Weights of a small multi-label audio tagger.
Model: log mel input, arch tc_resnet, norm batchnorm, activation relu, depths [4, 4, 4, 4], widths [128, 128, 128, 128].
Training: muon at rate 0.0028, 13700 steps.
Data: trained on synthesized solo parts of chorales (CocoChorales), 39062 training examples, 22.4 epochs.
Rows from block 10, named by matrix and row number. Rows with one number belong to one channel. Each number is 500 + 40 x the weight over its row's rms, rounded and kept within 0 to 999. All counts start at 0. Numbers have three digits each. After the name is the row's rms in percent of the matrix's.
# convs0: first width-5 conv (model.blocks.10.convs.0.weight, 128x128x5), inputs 64-95, a 5 kernel for each
# convs1: second width-5 conv (model.blocks.10.convs.1.weight, 128x128x5, transposed), outputs 64-95, a 5 kernel for each
convs0.91 119:509502496488474448448456474486514526496512535521511463450468494504480461452456544563508500472529481456490496482455464448460477495503545465517516523551515516490465427467456465491504511537561520491524567577510484465498461416429524507520503490457471489497495464474439378385504524521496499521500459457481458494500494495443494536533483523528497481500464494472482519382393482573522460489511498482491504464410439465484470460445483508500472457444432438446488452491542516466492500502512511
convs0.92 110:635583494497533536600549466471456461453496527515497503493527562584486385453445474489515490495466501479496464507531516489511503524554556477475472497547452496507510471484486496500496431437502497503411425533509483471482499502516419400475515496486493485532518507457446488525536535482495513511517501469500503474471489475506491484476494542463434545591520496484484556482578508412455465454464491494525527452448499436458520539552551549480427447500492479523490504491485493496531531540518480
convs0.93 107:616578519484486521520521502469518519487483512531561514491437453488507521532464457472465444450465486510514501522537553569458456468450435479469474482493538510445428437579577515443388550538534534522566471443485475462471478483522519499495438450495496504538565503489537569565483477473460422598581499457386453476500512522528502469447460536546552522500533521514496470497468459495485539535533534514543514513498458510521524481486471507509521551492476514513503407440450485523549547515493476
convs0.94 107:419448479523526541544544534522437459444467516447432409423442497529509521490560566512470487622528521540486444428457498528527552527488471487506530550559477473496462406471506470490517430456475454417553528469490492450466476454458476493561564529525526546562518520472491512523520521496485475545560522522551468466468488488485512555603587474507530518495523529493494439456467475528569529512493542593473480479508544536513490445461484517495483498524529506468442451495501522551474479476482485
convs0.95 098:496523491468487490509542554535526561574515442486520516513466427466462480520558524484493486518500490508545456466462479494497476449480490494527502522501441458464487510429443448447463428456495497481525520536509483488478428446462525517520549547434490495508509450459451455448487487488501526507420435481498529508522561606526530492453481528557513491494450453476507523458473520518513566563536519530514516528496487510548553512500502534535483461533535546539527445484463479523407443463492508
convs0.96 097:479451455487439536483486516537471529508524506509481493567558442486496496453531530541535494560553510502483461477452448481477479477468436474451463471496533534570527433530501487492496540514503480489493544566529465471442451450450485487497484461488522538528464548513458492503514486498506435492570479457465511471458476530520490442419453489510507473465515486488504485498489482488584503447423439409506492483488456498503512522547480522562543530502532555555517541492478479470479495529535518
convs0.97 095:516479447440469499513510508532525522487457465519532546528503490509487487508519531539562506484527529446463438456474479505468447451489504414407449521526464515520505467529512494495519497492491488499512476487496498536533515518511492479441437455443478540559487576552556539564494511539522549543528510483494564552555550561541566559552591486466464461499537517515545547493500489484474515504526559569493475473479455524520489506508535490492503525441454421442441482471441439437518546537525522
convs0.98 089:515531509474472456516544537500545528552513486591510469427430586629631565491497465441470449517545559586570453463507505485506513523497477541531540539520524438414436523535507493472476580510454458502478455511521531463464467489520525498476495528521474477461450518494501491443437452476465455447441520546534462467411449524486507472455493502538509492483539545529491491515577576518479521496528519480460481473476498475466515540504497442396412427492504517526504480469484534575522485499488490
convs0.99 104:416469505540510438456555558548469482519538498477501451473528516500491473430548500490441428518562530464437478480488481420475472547515524441445496496493494504563544574515494507487516469440466484527475473497510515549523516528487514483503499525491470486442473471463521505506450474507521480460570486528533584556469445402487487482478469479490499540562520485510478482536522522443456457471505525491531506515513502474498540484455437427442491461516469503495530641551515472420559524548505518
convs0.100 087:478518467485500487492495516549531522522514508465494538487502470473539573550521546534490493608611567580598488458476503512476504525522550441446494535517464512506458448433485493491499450434435425415505486471512537459498489485471476441455437404510484439469506419462496511508449482510504508480431466492475525513516534534466420387421422444458509528527509503477508536440455492506545514473470481535482500495493511497475454448494525538562540498496497518530537441453475472483473472459469488
convs0.101 093:521539493441500526491467466466490467443443502493509501519537474468464476535488473551541509540515553566605471462519534493448472506539502478414505545535470452516575554495525538513482537503511491459460438494446486506521534525518481482449429446473457504535557438443439394451454472497464496457473470514606464450492601530522481486480457512493489469480488489521566583394427463465443551533517503511421457481486503518503510537518517501444489551490514518547532376423504501495482492516519520
convs0.102 097:483491527542583415431484503544521505454432443460452461470491531517535486465535572551531512499536526492510517518536520557597639578527464478487478441446529530528513521514523482496493479518539564561568560504466504599571525516548532511467477466464510529506521526520497444456496496474469455520535513493496512505498505497437445491505535466484478476473497511518524490482491532515475504494492485480444453452477453517502471513498573563550512470437422393393428469485489462441512485450460509
convs0.103 115:504509509535534488491495488492538491518470420533535495473425477458481486540411474509586603419450530543555525457483470420457452497536594582523505485441553500524566539563503501527469610578524487470469492546569541493488520514496459478528548545472495518588590510504491520515412438463502529546504508437440567534515492519483465470480517545500470500529430475516564582482509500477524520509476495507528504448443464524499535507482543521524520537527510476466469468469481481484516452514515441
convs0.104 091:385431489549587500493453443464505511505504489472511533486491594567517496562436432436477468468440437467510477457409410430513521512501482474480501499470460432454483482493450455468477472468471466472523538472436453529523491493513494497518518520545537515487488455488507465512460465486510517528555525442461461482547528482508525517496501530511528518489494497471471504531511488477496529501513515498528507569582522492476453456421519559546530529517512513515496535508548535497491461425450498
convs0.105 084:558555508524519536545529516498494546498500482450475459465472478545491485451471454445489536485515486442455516535529566573509498521533509537553571540496474497487505501530488477423446528548545493440445469496498498546593559503489499514485488518444438478495504476464448451461545541545552589463474441465516561562530504511489455452446451417411430469505478466519518542480471523499521415388400408429554546523502531532484506540570550583580560543516498491477480470451449445443404465488446418
convs0.106 091:515568586524451527532541531496511478474499479469456455469458522499478503457507487471470525473519530467499483452480541569491537544543526507514505538541485497525524526484475552510482524472443436448516520544541518484472464487483490500491493568489544508455469452472459457496463551592506459476447463522494490525572563565537517495529513538623513427439510526478446480531470444442496474492489496501479480485452458542536547512501486512510515466503502483517494482513514507484394408444440462
convs0.107 087:451486508476418471443432408412529567560540535435487497490511522504482450494529541550496520480514512509502450519524498542491488447476490500485512521558439463470466468494500514552558525516492489515549596568496467564503473474487546552539508517496515481433468481499458489543440469482462442503573538493493480472511563566505509490502505493502514480529453461476493552487515548512493462473502536539543498514517485411453490478481531538531514557581534511540557605534511479498474520539516543
convs0.108 099:518511569573534536516502482445521506489523478496443477535485529508484497509413483498523569442473505519474514480511538483474478486519521524514495506499540495485493494523485438442454438467488486527517458452498506519500473462439551569603569509470494558518489417438482494543496486490503487519473530573574448437475487509523508513519558495542585547456488461474486495459496518562543522520500528502558570535444435436429525593562466493496531517463470488509520507509504501515484475470478487
convs0.109 095:509522505488506506464471465439465513564499460519453437441434531515467474498443496535555516498523538516482549527466419442442498482463486483477505492508482523518500504505488493472499512526526502489457455504500478455482492493472512493525556556459478494511517538474452464514485506520518536441514516482456556565568511520415456497486526478473456491551480478507564552529495482429421495501512522518482482555532537478476504523568466523536519510481492506545564484496520545533514494474491491
convs0.110 089:485557601591488504509481460472494484506509522508493496476436498553576529527551519447432458620589595550514516531480461470510548556556532479508542522539573540464466471452503502478433445454469462484541512505494510495447439431442521493484449476477507484483543589550506473463504505505515505524529526498511429494571549503477481482480505476517537504528523561592556548499526564500415471496500520562516479476460455539529508470512468449433454512450463489499527508499475493569464468483534578
convs1.91 109:498484526508461477488394477492486497492503490507476479521479511536546526499548586533507500583551604564464520492510505495498487506527565569529498492575494501514534497530505433448531496514500470529465529543524583496477489562551567514481556501444529536536557483497495469489523497497466505514532484413352524499484498523569551528502479493493527487471574577529554585636595583515454504475538532535447495457462529531527541549551516461548565543487450456472478475537552449416528520477467517
convs1.92 100:535513549578594495494537536574496509484463447471472519460484500518548540607464436520440481482501544508528554530558508510506538522494503476454456494544572590506493477527523547560515513522472472473549510552495439451462531507524385397456459415542519535506511450473476449482510509523504573543509519508493551570550542463439467487527528481491450445470549496478504544458490579558672535479539488550541512508564517507561560544497448476503571526525498554585551442471485469468466476541532544
convs1.93 100:459488529551517486477475525509479503503507518431442503561569441472466453434534510508546534554515472474490483482492495441520508498501522560530522479453524504489482484450471518600610427473510563575511471463463454463466469466495489493425414454464478463432371478483508536510476483461524532527460413417430435439462435458561552565568568570524511471406531496482509539448504477487533552515499558571521536540505520574524469483497544574539464463550527499524548549510495509569461480479441462
convs1.94 110:477431459467484426429457516533577538510507517421450441440467492509533525513427434490511493393379486522493573567548503498491548541545506523500514478446489498508513518472487507525549496528472499537479469462471549393423471473429568575546508477502502525488470487512518469497393411426466520517474501525524486473424413487506487512527495515563541503442433425492537579582489461477487487446472460512531437454499497441456524572583455466450462437453490530541492551496482460457484482476515502
convs1.95 092:457474499491502420449503503506452433424498495452456481495467479471456447471459530541543504422447529567574506475475489491574518521564567562566563523486501523525527542446484493527531555510467477483486476464488516434412425441472540521502517533483500474469479563521472505549502511518508493485510497513483467445469517550504492508501451497487491487508475472455494511486475496454423417452481444414471502532543500402460516492505512490518545514432482538492454464461503493482538510512494431
convs1.96 091:460404405413450411449458497505499472460499472467506496533529477507490501479512509473478506410458500540556519494451484549550522521526510478400405465444569562547481512549558578615576512494463484480485499475518563504458431443473524502548568504477460465444503519512410408440462461523512544484495516526517510499494508536475470477437468527499513503493495533544520473502437471492455556566509462449445492568523476537517481453496486474502504447527552569528486483508516508530498476472478486
convs1.97 082:460446436441450467468488513520497477466459459481487477448440481450460421411504555520451443456475467500503565539525508507503501535500466549547521523506505508513506485538478452454453480499520563536503488507527542433487522521532514493502497554540571540493467460439428409419473484488488496492483503536562446437464489490588557567553553449457475498456539496508527502512548567542517499505495489510433456484474481542497497507515529502517548570412400400409417539518512527549333372402430426
convs1.98 084:475484548552542443498505506486539549537524549551533484463520476509538504511447431440442463439511526485452508487471470475524491525511475465479492484441525497470448422453438435436490469457446467490470458439472510470474469476465540502485448471558495495508509484514528513511477488486455502514552493438411492416452497495511512518508509455474536554512526496464474466497546593588536419427445485516478484559518515570548571530502517543550532538494474487464460492488421449446520489459491523
convs1.99 135:538525502570479527502436462486472508460507457545540491554554398459464485519550437452506566506565495489468496452406498576491494502528528532500520460447490530513456503512525471498433533510516487516521555564522550563472498554551575466502496544465483532576569519507466481475544520492455542612554514486457448500530506504487486526484517522476474473474544600509501478534505511499548512450502463437488498494466567528507451499530464571513501515537510476507462423515571542559527510503568548
convs1.100 070:475495527540577509522497488445452440437463491410475473482485469482555564517468503556574563422397434477513516526522511547533504513508508476460466447446496469458499518440480491504549511480488491512495468456468476504479455477514511541527504503529521512511489467457464494513493532569564551475488457497499589556523512476394419416444432455445437458477470458486486485533540534512493430477522531540453482528563564545544521507484518480409444461522530551573553415440451457472539497460473465
convs1.101 098:386450516536569464468479454425521474460474509433443432438445492451391444471517534527526457436439427491530535541521493478522587571514474522501521480416488534574593554493505561539499530498493521531444430421453502518511510496510467525519556546441447467507550427454499540559482505551577558443489474471516451488477505509527553496465419469469466516527465438429512535487497529542543455421463559661478465508501497488459451475514495502527571505464485448479452448478529524534502488526523480
convs1.102 087:498507501489493505543507447471484472478481477470475467481486454478510511507507500505497478497455473456448547540533533535579580564560533501503507486491499505488470437469465501503508552544543521479528560560545529466448449474482457498527550549482507528515496490514521523484473487495507513521540537531522510493500491458463474450424402421392399438446542504480495518538513535538532565618596583584454494496500530537515490496505495500542548521418458459450473522507486515504490500511503472
convs1.103 106:502464457439478516498457506494454508516521487400405439466447549480506523510593557519432423565543490496491481465465498511461446411455454434482540517526481575538524508392420443505511442451447488510507511521494560515560511498503494488491477542498550550494462471519475496493508439459480446444523512495476486524535506471493458467490499582581534512560551488451477473461471498503497525507543535555488496496480497531528541500482506530520485441422451499466501556537478477507516480536496469
convs1.104 096:587591561469434556553541516516576514528515518440438444442460401450561634597470458490492557417403415472524497499488462486510498500511530470465487493517568585517503491546520492488496509513511501488487496475485436450480473476505484485536546519540551581571551479465441452405505499543537493464514468452491542506467478513535507511517509468481543569549495492483457480509469503535546491475445447438431471453438439457472473457485481535508459423512521519505449493515483450430518508471447451
convs1.105 071:440453468459528483533515497476516507529548528543539537483475391472545569566478469432448479493444429426461619544522502539425464481478457451468470525505454427459493522501490498559596567570563543506474471484457448401410450491513413477494460440518506515523497448472474474448414452492486485531525496487495507523505513500552561577536562516487442440426533545516523499536533543519501436463513464477479476462468482468472462494477531496540523494518520513496447477518486461457543513526520525
convs1.106 108:486534553557578494487425470510500504504470449444460462490516486520520551570511503527471438509486481467474501490482497469522492491508507542542514469426517497484460431571573508525450510462461503514483535485466469485483507503503535519515517488532516532546597576558522486520608551543536589527532501438389540531501444456555535541574557458406454533548504490494515570510485496497472494496474540583455454453490474416424516513489475522555530477568571538535517440438448497531528478513520496
convs1.107 098:605586537512521532534530552575459453450481455504516505501513479487528568567603555527483463514468445421381510524549529507449468502523499582544505505476443433437436440526531546483468546525557582570508556501461507449392432477559522474489548520490499490470510544558550542548455459468445417545548549521545570564491461498485482500495493463489527536524531507498526566538544514453486567545501464452494495448445494460429485541570557488439469483433472480442452499489521539469562547559525540
convs1.108 105:460444406457496520546544506482488472510502527570577580512466585508480449465528465458463475515454464432416435502580552484482532530493468444434457493491499523470495442580514434443482485479473528561505499530551535493504480480497485513505525504515541537534493529503470522581557530510480491528543516511484505454451517576455467512531473489500508521553499503506535557471477464481493499456479494518476469547577563495539506491519496505497519507584491480498544479480479451404506476452477513
convs1.109 074:497513507496485483483461502553516553523480473486482476524530503503497501549614568556542477501482472480486510488524568548411447436430457445476541498449459426464480536439460453505509529529559537530460436449516522438489488509539433460459455400466515494444470511479488527574575504466500558502515551503494468507504502530539572562560531458444435430445474462454428440501484501491480542500415389365549574490498517467490491496535447509511536532476516522475422512526486468490454463486481436
convs1.110 086:514542540530523496553524522516486493492462490435422433484527505592576626602497532532513496450530514514559441441467503495542488476511526513516526494486468500500537518493518479481501455432456450475408432477493465470460439445458543558522505508508532574561525509510499499517580544513509526488522519486459438467511465476488515520494487495519522535505505481444419455504528533492437526540533597626489484477501534530556541523540599566518522555470509504470421512486472469505499500489488510