A small multi-label audio tagger, trained from scratch: muon at rate 0.0028.
Rows from block 6 of a small multi-label audio tagger, named by matrix and row number. Rows with one number belong to one channel. Each number is 128 + 32 x the weight over its row's rms, rounded and kept within 0 to 255. All counts start at 0.
Before each channel's rows are labels from the 100 clips, of 14976, where the channel reaches its highest value: "peak on" is the class under the peak. Only what is clearly more common there than usual is listed. The data: synthesized solo parts of chorales (CocoChorales). In brackets: how many of the 100.
# convs0: first width-5 conv (model.blocks.6.convs.0.weight, 128x128x5, each kernel summed), inputs 0-63
# convs1: second width-5 conv (model.blocks.6.convs.1.weight, 128x128x5, transposed, each kernel summed), outputs 0-63

peak on: D#5 (91)
convs0.95 [169  99  90 163  95 120 144 122 133 124 109  83 170 145  63  73 135  96 149 161 130 118  80 136 134 153  86 125 122 155  67 101  86 130 107 237 110 156 141 136 132 103 124 142 157 135  92  78  93 143 139 120 113 137 130  71 123 121 148 151 135 147  98 120]
convs1.95 [174 124 135 128 111 110 106 165 129 114 170 155 112 105 131 127 203 129  97 192 111 162 142  77 160 181 131 162 118  46 110 151 178 134 168  94 141 160 154 109 147  83 126 153 141 163 163 134 135  89 129 169 237 129 144  31  59 125 122 132 104 197 136 138]

peak on: F5 (51); silence (37)
convs0.28 [133 104 134 160  93 127 132 118  94 112 144 192 152 130  71 132  93  78  91 135 137 143 150 126  99 194  98  79 126 181 125 139 152 141 156 107 119 131 155 100 140 154 165  94  82  87  99 135 167  94 108 181 123 188  70 177 131 150 134  72 164 132  82  84]
convs1.28 [137  96 132  95 152 120 193 183 104 101  98 105  93 116  96 134 159  94 127  74  70 104  86 108 101 128  90  91 116  71 100 106 152 122 139  91 137 165 103 119  90 151 127 118  95 112 165 127 113  86  88 167  56  87  94 128 185  91 153 150 171 113 106 112]

peak on: D#5 (100)
convs0.108 [151 114 152 109 180  75 186 133 152 157 152 101 139 145 130 122  75 128 139 108 140  79  80 138 207 122 106  95 115  95 190 159 117 130 146 174  74 124 125  98 141 153 145 135 115 151 115 152 151  99 116 208 145 124 157 124 171 117 147 121 158 101  96 134]
convs1.108 [ 75 116 138  82 104 136 113 131 133 123 158 150 109  95 159 119 170 135 127  92 113 172 129 180 101 130 143 126  73 116 119 200 175 115 134 161  83 145 123 148 151 129 142 151  99 145 155 116 110 191 185 112 196 112 175 131 133  71 103 130  82 165 153 121]

peak on: D#5 (38); F#5 (34)
convs0.107 [118 162  88  95 152 163 107 130 113 144 106 138 206 111 201 123 171 116 129 167 139 128 157 100 141 153  89 155  62 117  90 151 144 108 158 148 150 154  87 137 125 158 125 115 153 153 172 139 167  95 119 124  68 123 173 161 132 149 173  90 115 126  89 130]
convs1.107 [ 94 122 148 164 138  96 101 140 158 100 110 143  65 102  88 171 127  98  79 127 148 127 131 134 148  84  88 116  85 161 109  88 158 111 130 142  75 127 110 153 113 118 119 127 102  97 154 151 166 124  75 136 107 146  89 120  83  72 131 105 106 137 123  74]

peak on: D#5 (100)
convs0.3 [124 131 132 123 167 108 112 172 181 179 118 132 125 151 123 110 177 137 212 143 105  92  96 172 122 118 107 137 143 143 137 120 120 171 116 187 155 115  95 140 103 123 174 119 141  86 100 112 194  96 189 155 101 128 155  96 148 128 154 110  80 101 184 168]
convs1.3 [ 89  52  98 104 171 131 111 176 139  86 134 149 127 122 204 194 107 102 130 156 105 119 114 125  78 144 191 103 152 151 130 173 142 127 151 119 177 101 123  71 164 109 132 158 129 219 126 108 121 170  98  95 182 136 128 116 135 120  74 142 109 125 175 154]

peak on: D#5 (100)
convs0.86 [117 132  72 124 124 125 112  99 103 166 120 160 142 126 159 154  32 103 155 199 102 125 174 190  99 108 149 136 131 114 149 108 169 125 103 183  87 156 104  78 113 113 175 156 106 144  96  93 116 116 140 160 182  98 118 116 186 162 128 150 142 184 105 117]
convs1.86 [149 133 132  94 159 157  84 189 157  95  99 163  85 118 117 169 107 125 104 120 105 112 122  59 146 118  97 126  81 130  71 175 163 102 167 208 129 140  85 116 156 120 131 106 120 122 115 136 171 144 168 118  88 111 124 124  96  73 141  89 138 138 197  97]

peak on: D#5 (77)
convs0.46 [106 122 142 136 126 126 133  71 132 139 103 120 119 127  62 175  92 144 174 153  84 123 124 104 156 129 185 144 118 142  95 149  80 191 166 145  96 133 160 119 150 133  85  90  85 104 138 139 136 120 125 160  77  42 140  96 146  69 135  92 117 162 122 116]
convs1.46 [ 86 133 150 125 170 230 132 140 107 127 173 157 151 119 132 137  99  93 137 133 144 130 156 155 143 159 161 155  68  90 172 143 126 113  84 132 156 108 104  94 159 160 179  97 100 158  80  77 123 122 152 145 199 116 121 112 163 173  64 129 128 133 125 136]

peak on: C#5 (87)
convs0.97 [109 139 132 115 115  61 135 112 130 137 181 176 124 140 159 124 149 149 129 113 131 141 102 107 127 116 159 144 114 163 151  42  92 135  70 119 141 166 120 142 126 177 101 124 121  90  82 158 125 108 190  99 107  96  75 104 160 150 123 133  87 114  70  96]
convs1.97 [144 129  77 148  95 125  95  87 161 117 153 126 134 103 129 207 117  94  86 110 119 147 204 114 163  95 138 154 116  40 102 149 115 181 187  85 135  95  94  91 120  93  92 118 176 195 128 101 158 150 151 128 159 107 147  95  70 161  90 155 109 135 100 105]

peak on: D#5 (89)
convs0.106 [106 140  98 130 213 168 152 143 158 150 100  98 137 117 123  40 163 141 127 154 113  88 114 154 148 211 108 175 140  61 150 143 125 138 108 164  89 109  57  72 158 137 135 122 109  94 113 124 153 144 166  97  93  97 137  88 160 123 114 113 120 117 144 100]
convs1.106 [113 110 138 147 149 163  98 189 138 133 140 163 120 132 134 177 102 109 213 128 126 140 120 113 105 130 171  76 104 138 110  72 160 162 205 172 121 138 129  98 112 156 122 135 106 181 110 109 118 124 139  90 134  99  70 105 153 180  78 152  69  85 110  88]

peak on: F5 (66)
convs0.38 [134  96  95 111 106 111 124  90 113 174  88 180 141 121 150  56  91 171 108  85 140 116 142 206 197 160  96 153  78  87 121 147 143 180 141 131 151 139  93 149 125 131 110 131  98  27 132 161 136 155  51 111 141 177 127 154  48 131 122 185 130 143  87 183]
convs1.38 [121 201 117 148 122 136 125 132 151 116 138 108  82  75 160 145 117 171 163  92  94 107 153 127 103  81 139 126 118 206 122 187 182 106 153 126 149 215 111 133 142  97 178 156 160  44 100  70 120 135  63 119  95 143 119  89 125 119 106 122 130 131  66 117]

peak on: D#5 (84)
convs0.13 [155 105 168 161 149 124 118 131 146 133 177 103 150 170 117 155  63 135 116 149 157 135 201 177 122  85 134 110 100 130  78 101 146 157 168 102 115 135 120 136 114 113 152 141 100 162  94 153 123  36  74  98 152  95 116 146 131  28 138 125 154 135  87 106]
convs1.13 [136 101 146 101 176 119  91 130 181 101  94 158 127 164 106 143 145 151  75  99 104 162 139  94 141  39 140 100  46 176  96 135 166 131 144 158 111 166 101  84 129  98 148 190  91 146  68 162  99 107  80 131 132 100 134 151  89 115 139  98  71 103 102  97]

peak on: D#5 (38); G5 (25)
convs0.105 [174 121 100 132 124 169 142 106 159 101  73 125 138  64  99 164 131 117 113 108  89 136 159 141 125 105  95  91  90  77 195 174  83 105 151 155 106  66 169 124 139 151  80 141 151 113  97  86 169 113 172 160  99 108 105 100 103 139 151 102 220 122 123  99]
convs1.105 [ 79 128 177  68 166  87 113 129 128 179  88 175 141  95 151 133 140  59 124  84 124 117 162  82 100 110 152 125 102 172 174 100 134 139 136 203  86  94 152 139 101 213 143 121 105 134 180 135 208  98  81 154 111 112 104 121 170  60 112 146 117 115 120 120]

peak on: C#5 (49); F5 (26)
convs0.119 [163  86 107 143 155 120 136 135 101 167 121 164 103 114 103  95 112  86 122 194  99 132 160 194  61 124 122  96  61 107 100 144 114 114 150  88 116 192  98 145 162 114 140 121 134 136 119 185 124 116  99  83 116 126 102 161  71 121  98 166 169  97  95  77]
convs1.119 [107 139 131 153 102 115 117 135 142 133 179 144  97  29  98  61 147  97 125 133 132 153 117 150 124 119 138 179 164 103  97 136 113 190 148  55 164 155  97 102  83 128 141  59 197 177  81  79 119 137 107 139  90 140 123  99 103  77 163 123 131 110 132  82]

peak on: D#5 (97)
convs0.45 [ 82 128 144 141 198 105 152  98  81 160 160 140 155 143 109 156  64  94 157 187 116 116 158 120 146 117 107 121  82 141 136 121 159 193  99 139 116 134 137 131 153 170 156 133 139 128 120 193 156 134 156 125 173 122 147 222 138 181 145 151 131 117 131 107]
convs1.45 [ 66 120 121  65 199 149 149 148 150 136 163 136  78 168 185 150 128 128 125 157 119 103 107  78 100 111 135  91 104  88  92 188 113  96 177 119  85 127 118  68 163 111  98 186 190 163 154  94  51 159 162 119 125 142  90  89 103  85 166 144 115  87 178 154]

peak on: F5 (51)
convs0.19 [148  97 124  85 145 113 100 114 127 128 116 217 138 150 139 121 130 163 117  42 147 144 132 115  95  81 124 104 140  75 105 121 118 210 103 127 168 130 140 134 103 137  84 160 119  96 108 163 123 103 122 107 205 146 104 122 107 126 174 129 144 117 146  77]
convs1.19 [130 126 115 151  97  77  96 139  80  75 164  53 134 131 127 120  68 114  84 144  90 169 135 147 169 132 134 151 120  97 110 143 137 142  81  40  83 135 140  92 157 102 107 147  99 108 110 119  96  35 107 188  96 145 188 126 119 129  87 133 136 100 141 158]

peak on: silence (46); C#5 (26)
convs0.62 [170 102 173  36 162 145 148 142 114 163 117 178 112 136 131 158 105 139 120 130 153 154  96 142 121 165  67  76 154 150  94 135 119  57  98 143 108 126 160 128 128 168 133  92 117  93 109 201 175 112 120 105 117 155 127 130  86  92 171 114 173 124 101 116]
convs1.62 [125 151 107  70 112 104 123 127 130 119 112 118  94  84  95  68 204 100 151 184 136  89 136 174  72 109 123  91 171 122 132  84  93  79  53 161 144 154 142 190 136 127 106 125 119 113  81  73 104  81 163 129  68 122 121 103 108 180 115 158  83 136 158 102]

peak on: C#5 (92)
convs0.84 [ 94 109 120 150 134 109  88  74 171 147 189 216 186 133 143  98  98  90 148  80  89  50 112 140 112 127  86 194 120  91  94 135 112 135  98 122 106  63 133 116 127 121 103 192 138 155 164 141 100  65 144 138 172 170  99 133  81 101 135 177 138 154 181  93]
convs1.84 [136 113 155 133 109  65 133 148 128  75  78  87 116 106 153 134 151 139  93 120 127 110  90 100 162 148 147 152 158 180 147 125 140  90 109  41 136 152 107 124 163  97  81 142 117 107 103 141 100  67 173 109 114  91 108 107 148 144 156  70 118 133 136 125]

peak on: D#5 (100)
convs0.122 [101 112 115 148 146 113 154 153 137 106  91  77  94  84 193 194 139 118 134 207  82 123  76 157 185 176 175 134  65  94 166 152 122 106 139 208  93 101 130 115 197 101 150 123 126 118 126  87 179 104 130 110 123  90  99  97 164  94 103 126 113 163 118 131]
convs1.122 [ 73  60 113 147 137 145 100 135 120 135 116 157 107 132 171 208 178 175 154 124 146 114  93 112 144 126 133 161 158 125 125 153 145  88 190 143 139 160 110 141 130  79 117 182  68 154 130 129 123 139  95  75 142 113 112  97 127 113 111 135 131 122 127 113]

peak on: F5 (44)
convs0.93 [ 85 148 112 146 143 113 121 138 102 145  89 152  77  98 210  73 129  58 200 114 125 160 114 142 121 130  94 120 112 114 138 120  83 150 165 115 142 144 122  79 121 165 158 145 132  78 185 133  90  54  94 124 104 101 109 101 124  79 184  99  47 152 127 136]
convs1.93 [121  85 140 143 132 101 108 114 152 151 131 164 169  75 142  84 157 139 103  87  96 151  90 145 200 137 112 108 129  63 136 122 183 106  91 119 139 139  95 102 104 193  96  65 100  76 146 123 131 146  77 102 101 171 100  99 163 110 122 149  99 101 140 130]

peak on: D#5 (100)
convs0.39 [105 169  82 132 169  91 137 115 169 169  62 124  98 163 160 116 188 109 167 182 151 161 108 106 115  67  94 137 103 125 106 172 109  88 116 186 178 124  89 136 123 170 161 154 116 107  92 135 138 172 153  98 120 119 121  96  98 116 111  64 139 185 105 112]
convs1.39 [158  47 157 103 109  51  54 117 135  84 112 192 117 124 138 158 105 147  75 111  46 105 109 143 133 134 113 116 105 196  87  87 133  45 152 123 105 153  84 152 142 107 156 127  62 132 178 138 165  90 142 139  98 106 141  99 106 104 116  65  94 115 183 135]

peak on: D#5 (99)
convs0.80 [153 109  99  71 174  89 136 156 157  88 143 109 107 144 182 102 147 132 157 149 137 131 118 124 187  86  22 118 125  87 131 155 130 149  91 147 124 110  97 113 151 183 165 118  65 117  98 123 177 104  43  94 147 168 140 116 145 118  85  81 146 188 117 121]
convs1.80 [ 88 138  90 167  87  99  87 113  97 147 154 116 123  93 139 123 186 169 135 127 144 163  79 137 119 152 107  65  58 193 110 175 156 127 143 143 131  98 178 152  95 136 112 136  64 103 162  95  97 170 148 109 115 195 108 150 125 142  75 104 123  86 145 168]

peak on: silence (42)
convs0.48 [167 153 139 116 130 131 114 157 122 113  99 190  81 136 147  82 117  95 147 101  78 152 107 120 129 122 133 130 132  93 161 158 105  94 103 163 116 134 103 140 192 138 152 128 112 146 151 158  60 111 158 105 115 213 113 107 128 180 138 230 137 116 126 137]
convs1.48 [111  92 146 148 123 135 155 113 106 124  72 105 130  64 134 168 135  50 141 124 105 114  99 123 103 123 144 123  44 199 133 130 103  82 159 153 107 152  90 114 101  62 175  58  95 140  75 132 130 100  33  91 132 156 155 106 124 157 145 115  76  54  99 116]

peak on: C#5 (98)
convs0.0 [101 146 158 186 126 150 105 140 110 218 124 179 158 125 111 126 145 147  63  16 128  95  70 113 139 176 128 145 162 164 140 137 142 131 175 151 126 119 120 176 121 161  95 132 111  64 142 131 139  73 156 148 143 173 115 115 131 123 126 128 147 130 143 158]
convs1.0 [122 154  94 255 155 108 130  84 100  60 110  58 162 112 102 143 107 137 108 137 145  89 109 130 117 149 149 115 177  72 113 138 127 154 165  87  76 119  79  99 146 172 132 109  98 154 113  99  84 170 138 136  89  83  87  94 134 177 136 125 125 135 150 116]

peak on: F5 (100)
convs0.43 [118 156 137 132 167 113 200 112 135 171 119 196 136 128 134  62 132 204 139  78 105 197 113 127  88  91  72  71 112 113 155 137 102 158 165 150 160 126 143 169 137 124 152 156 124  60 150 181 127 155 216 177 107 164 137 168 132 175  89 132 148 181 125 134]
convs1.43 [134 158 102 183 166  75  88 103  58  95 131 127 110  89 107 134  83  74  91 138  92  70  89 192 146 109 114 153  86 167 117  76 171  94 187 121 111 128 129 136  42 112 118 119 148 144  77 150  97 155  96 128 159 103 157 185  91 126 121 111 121 101 101 139]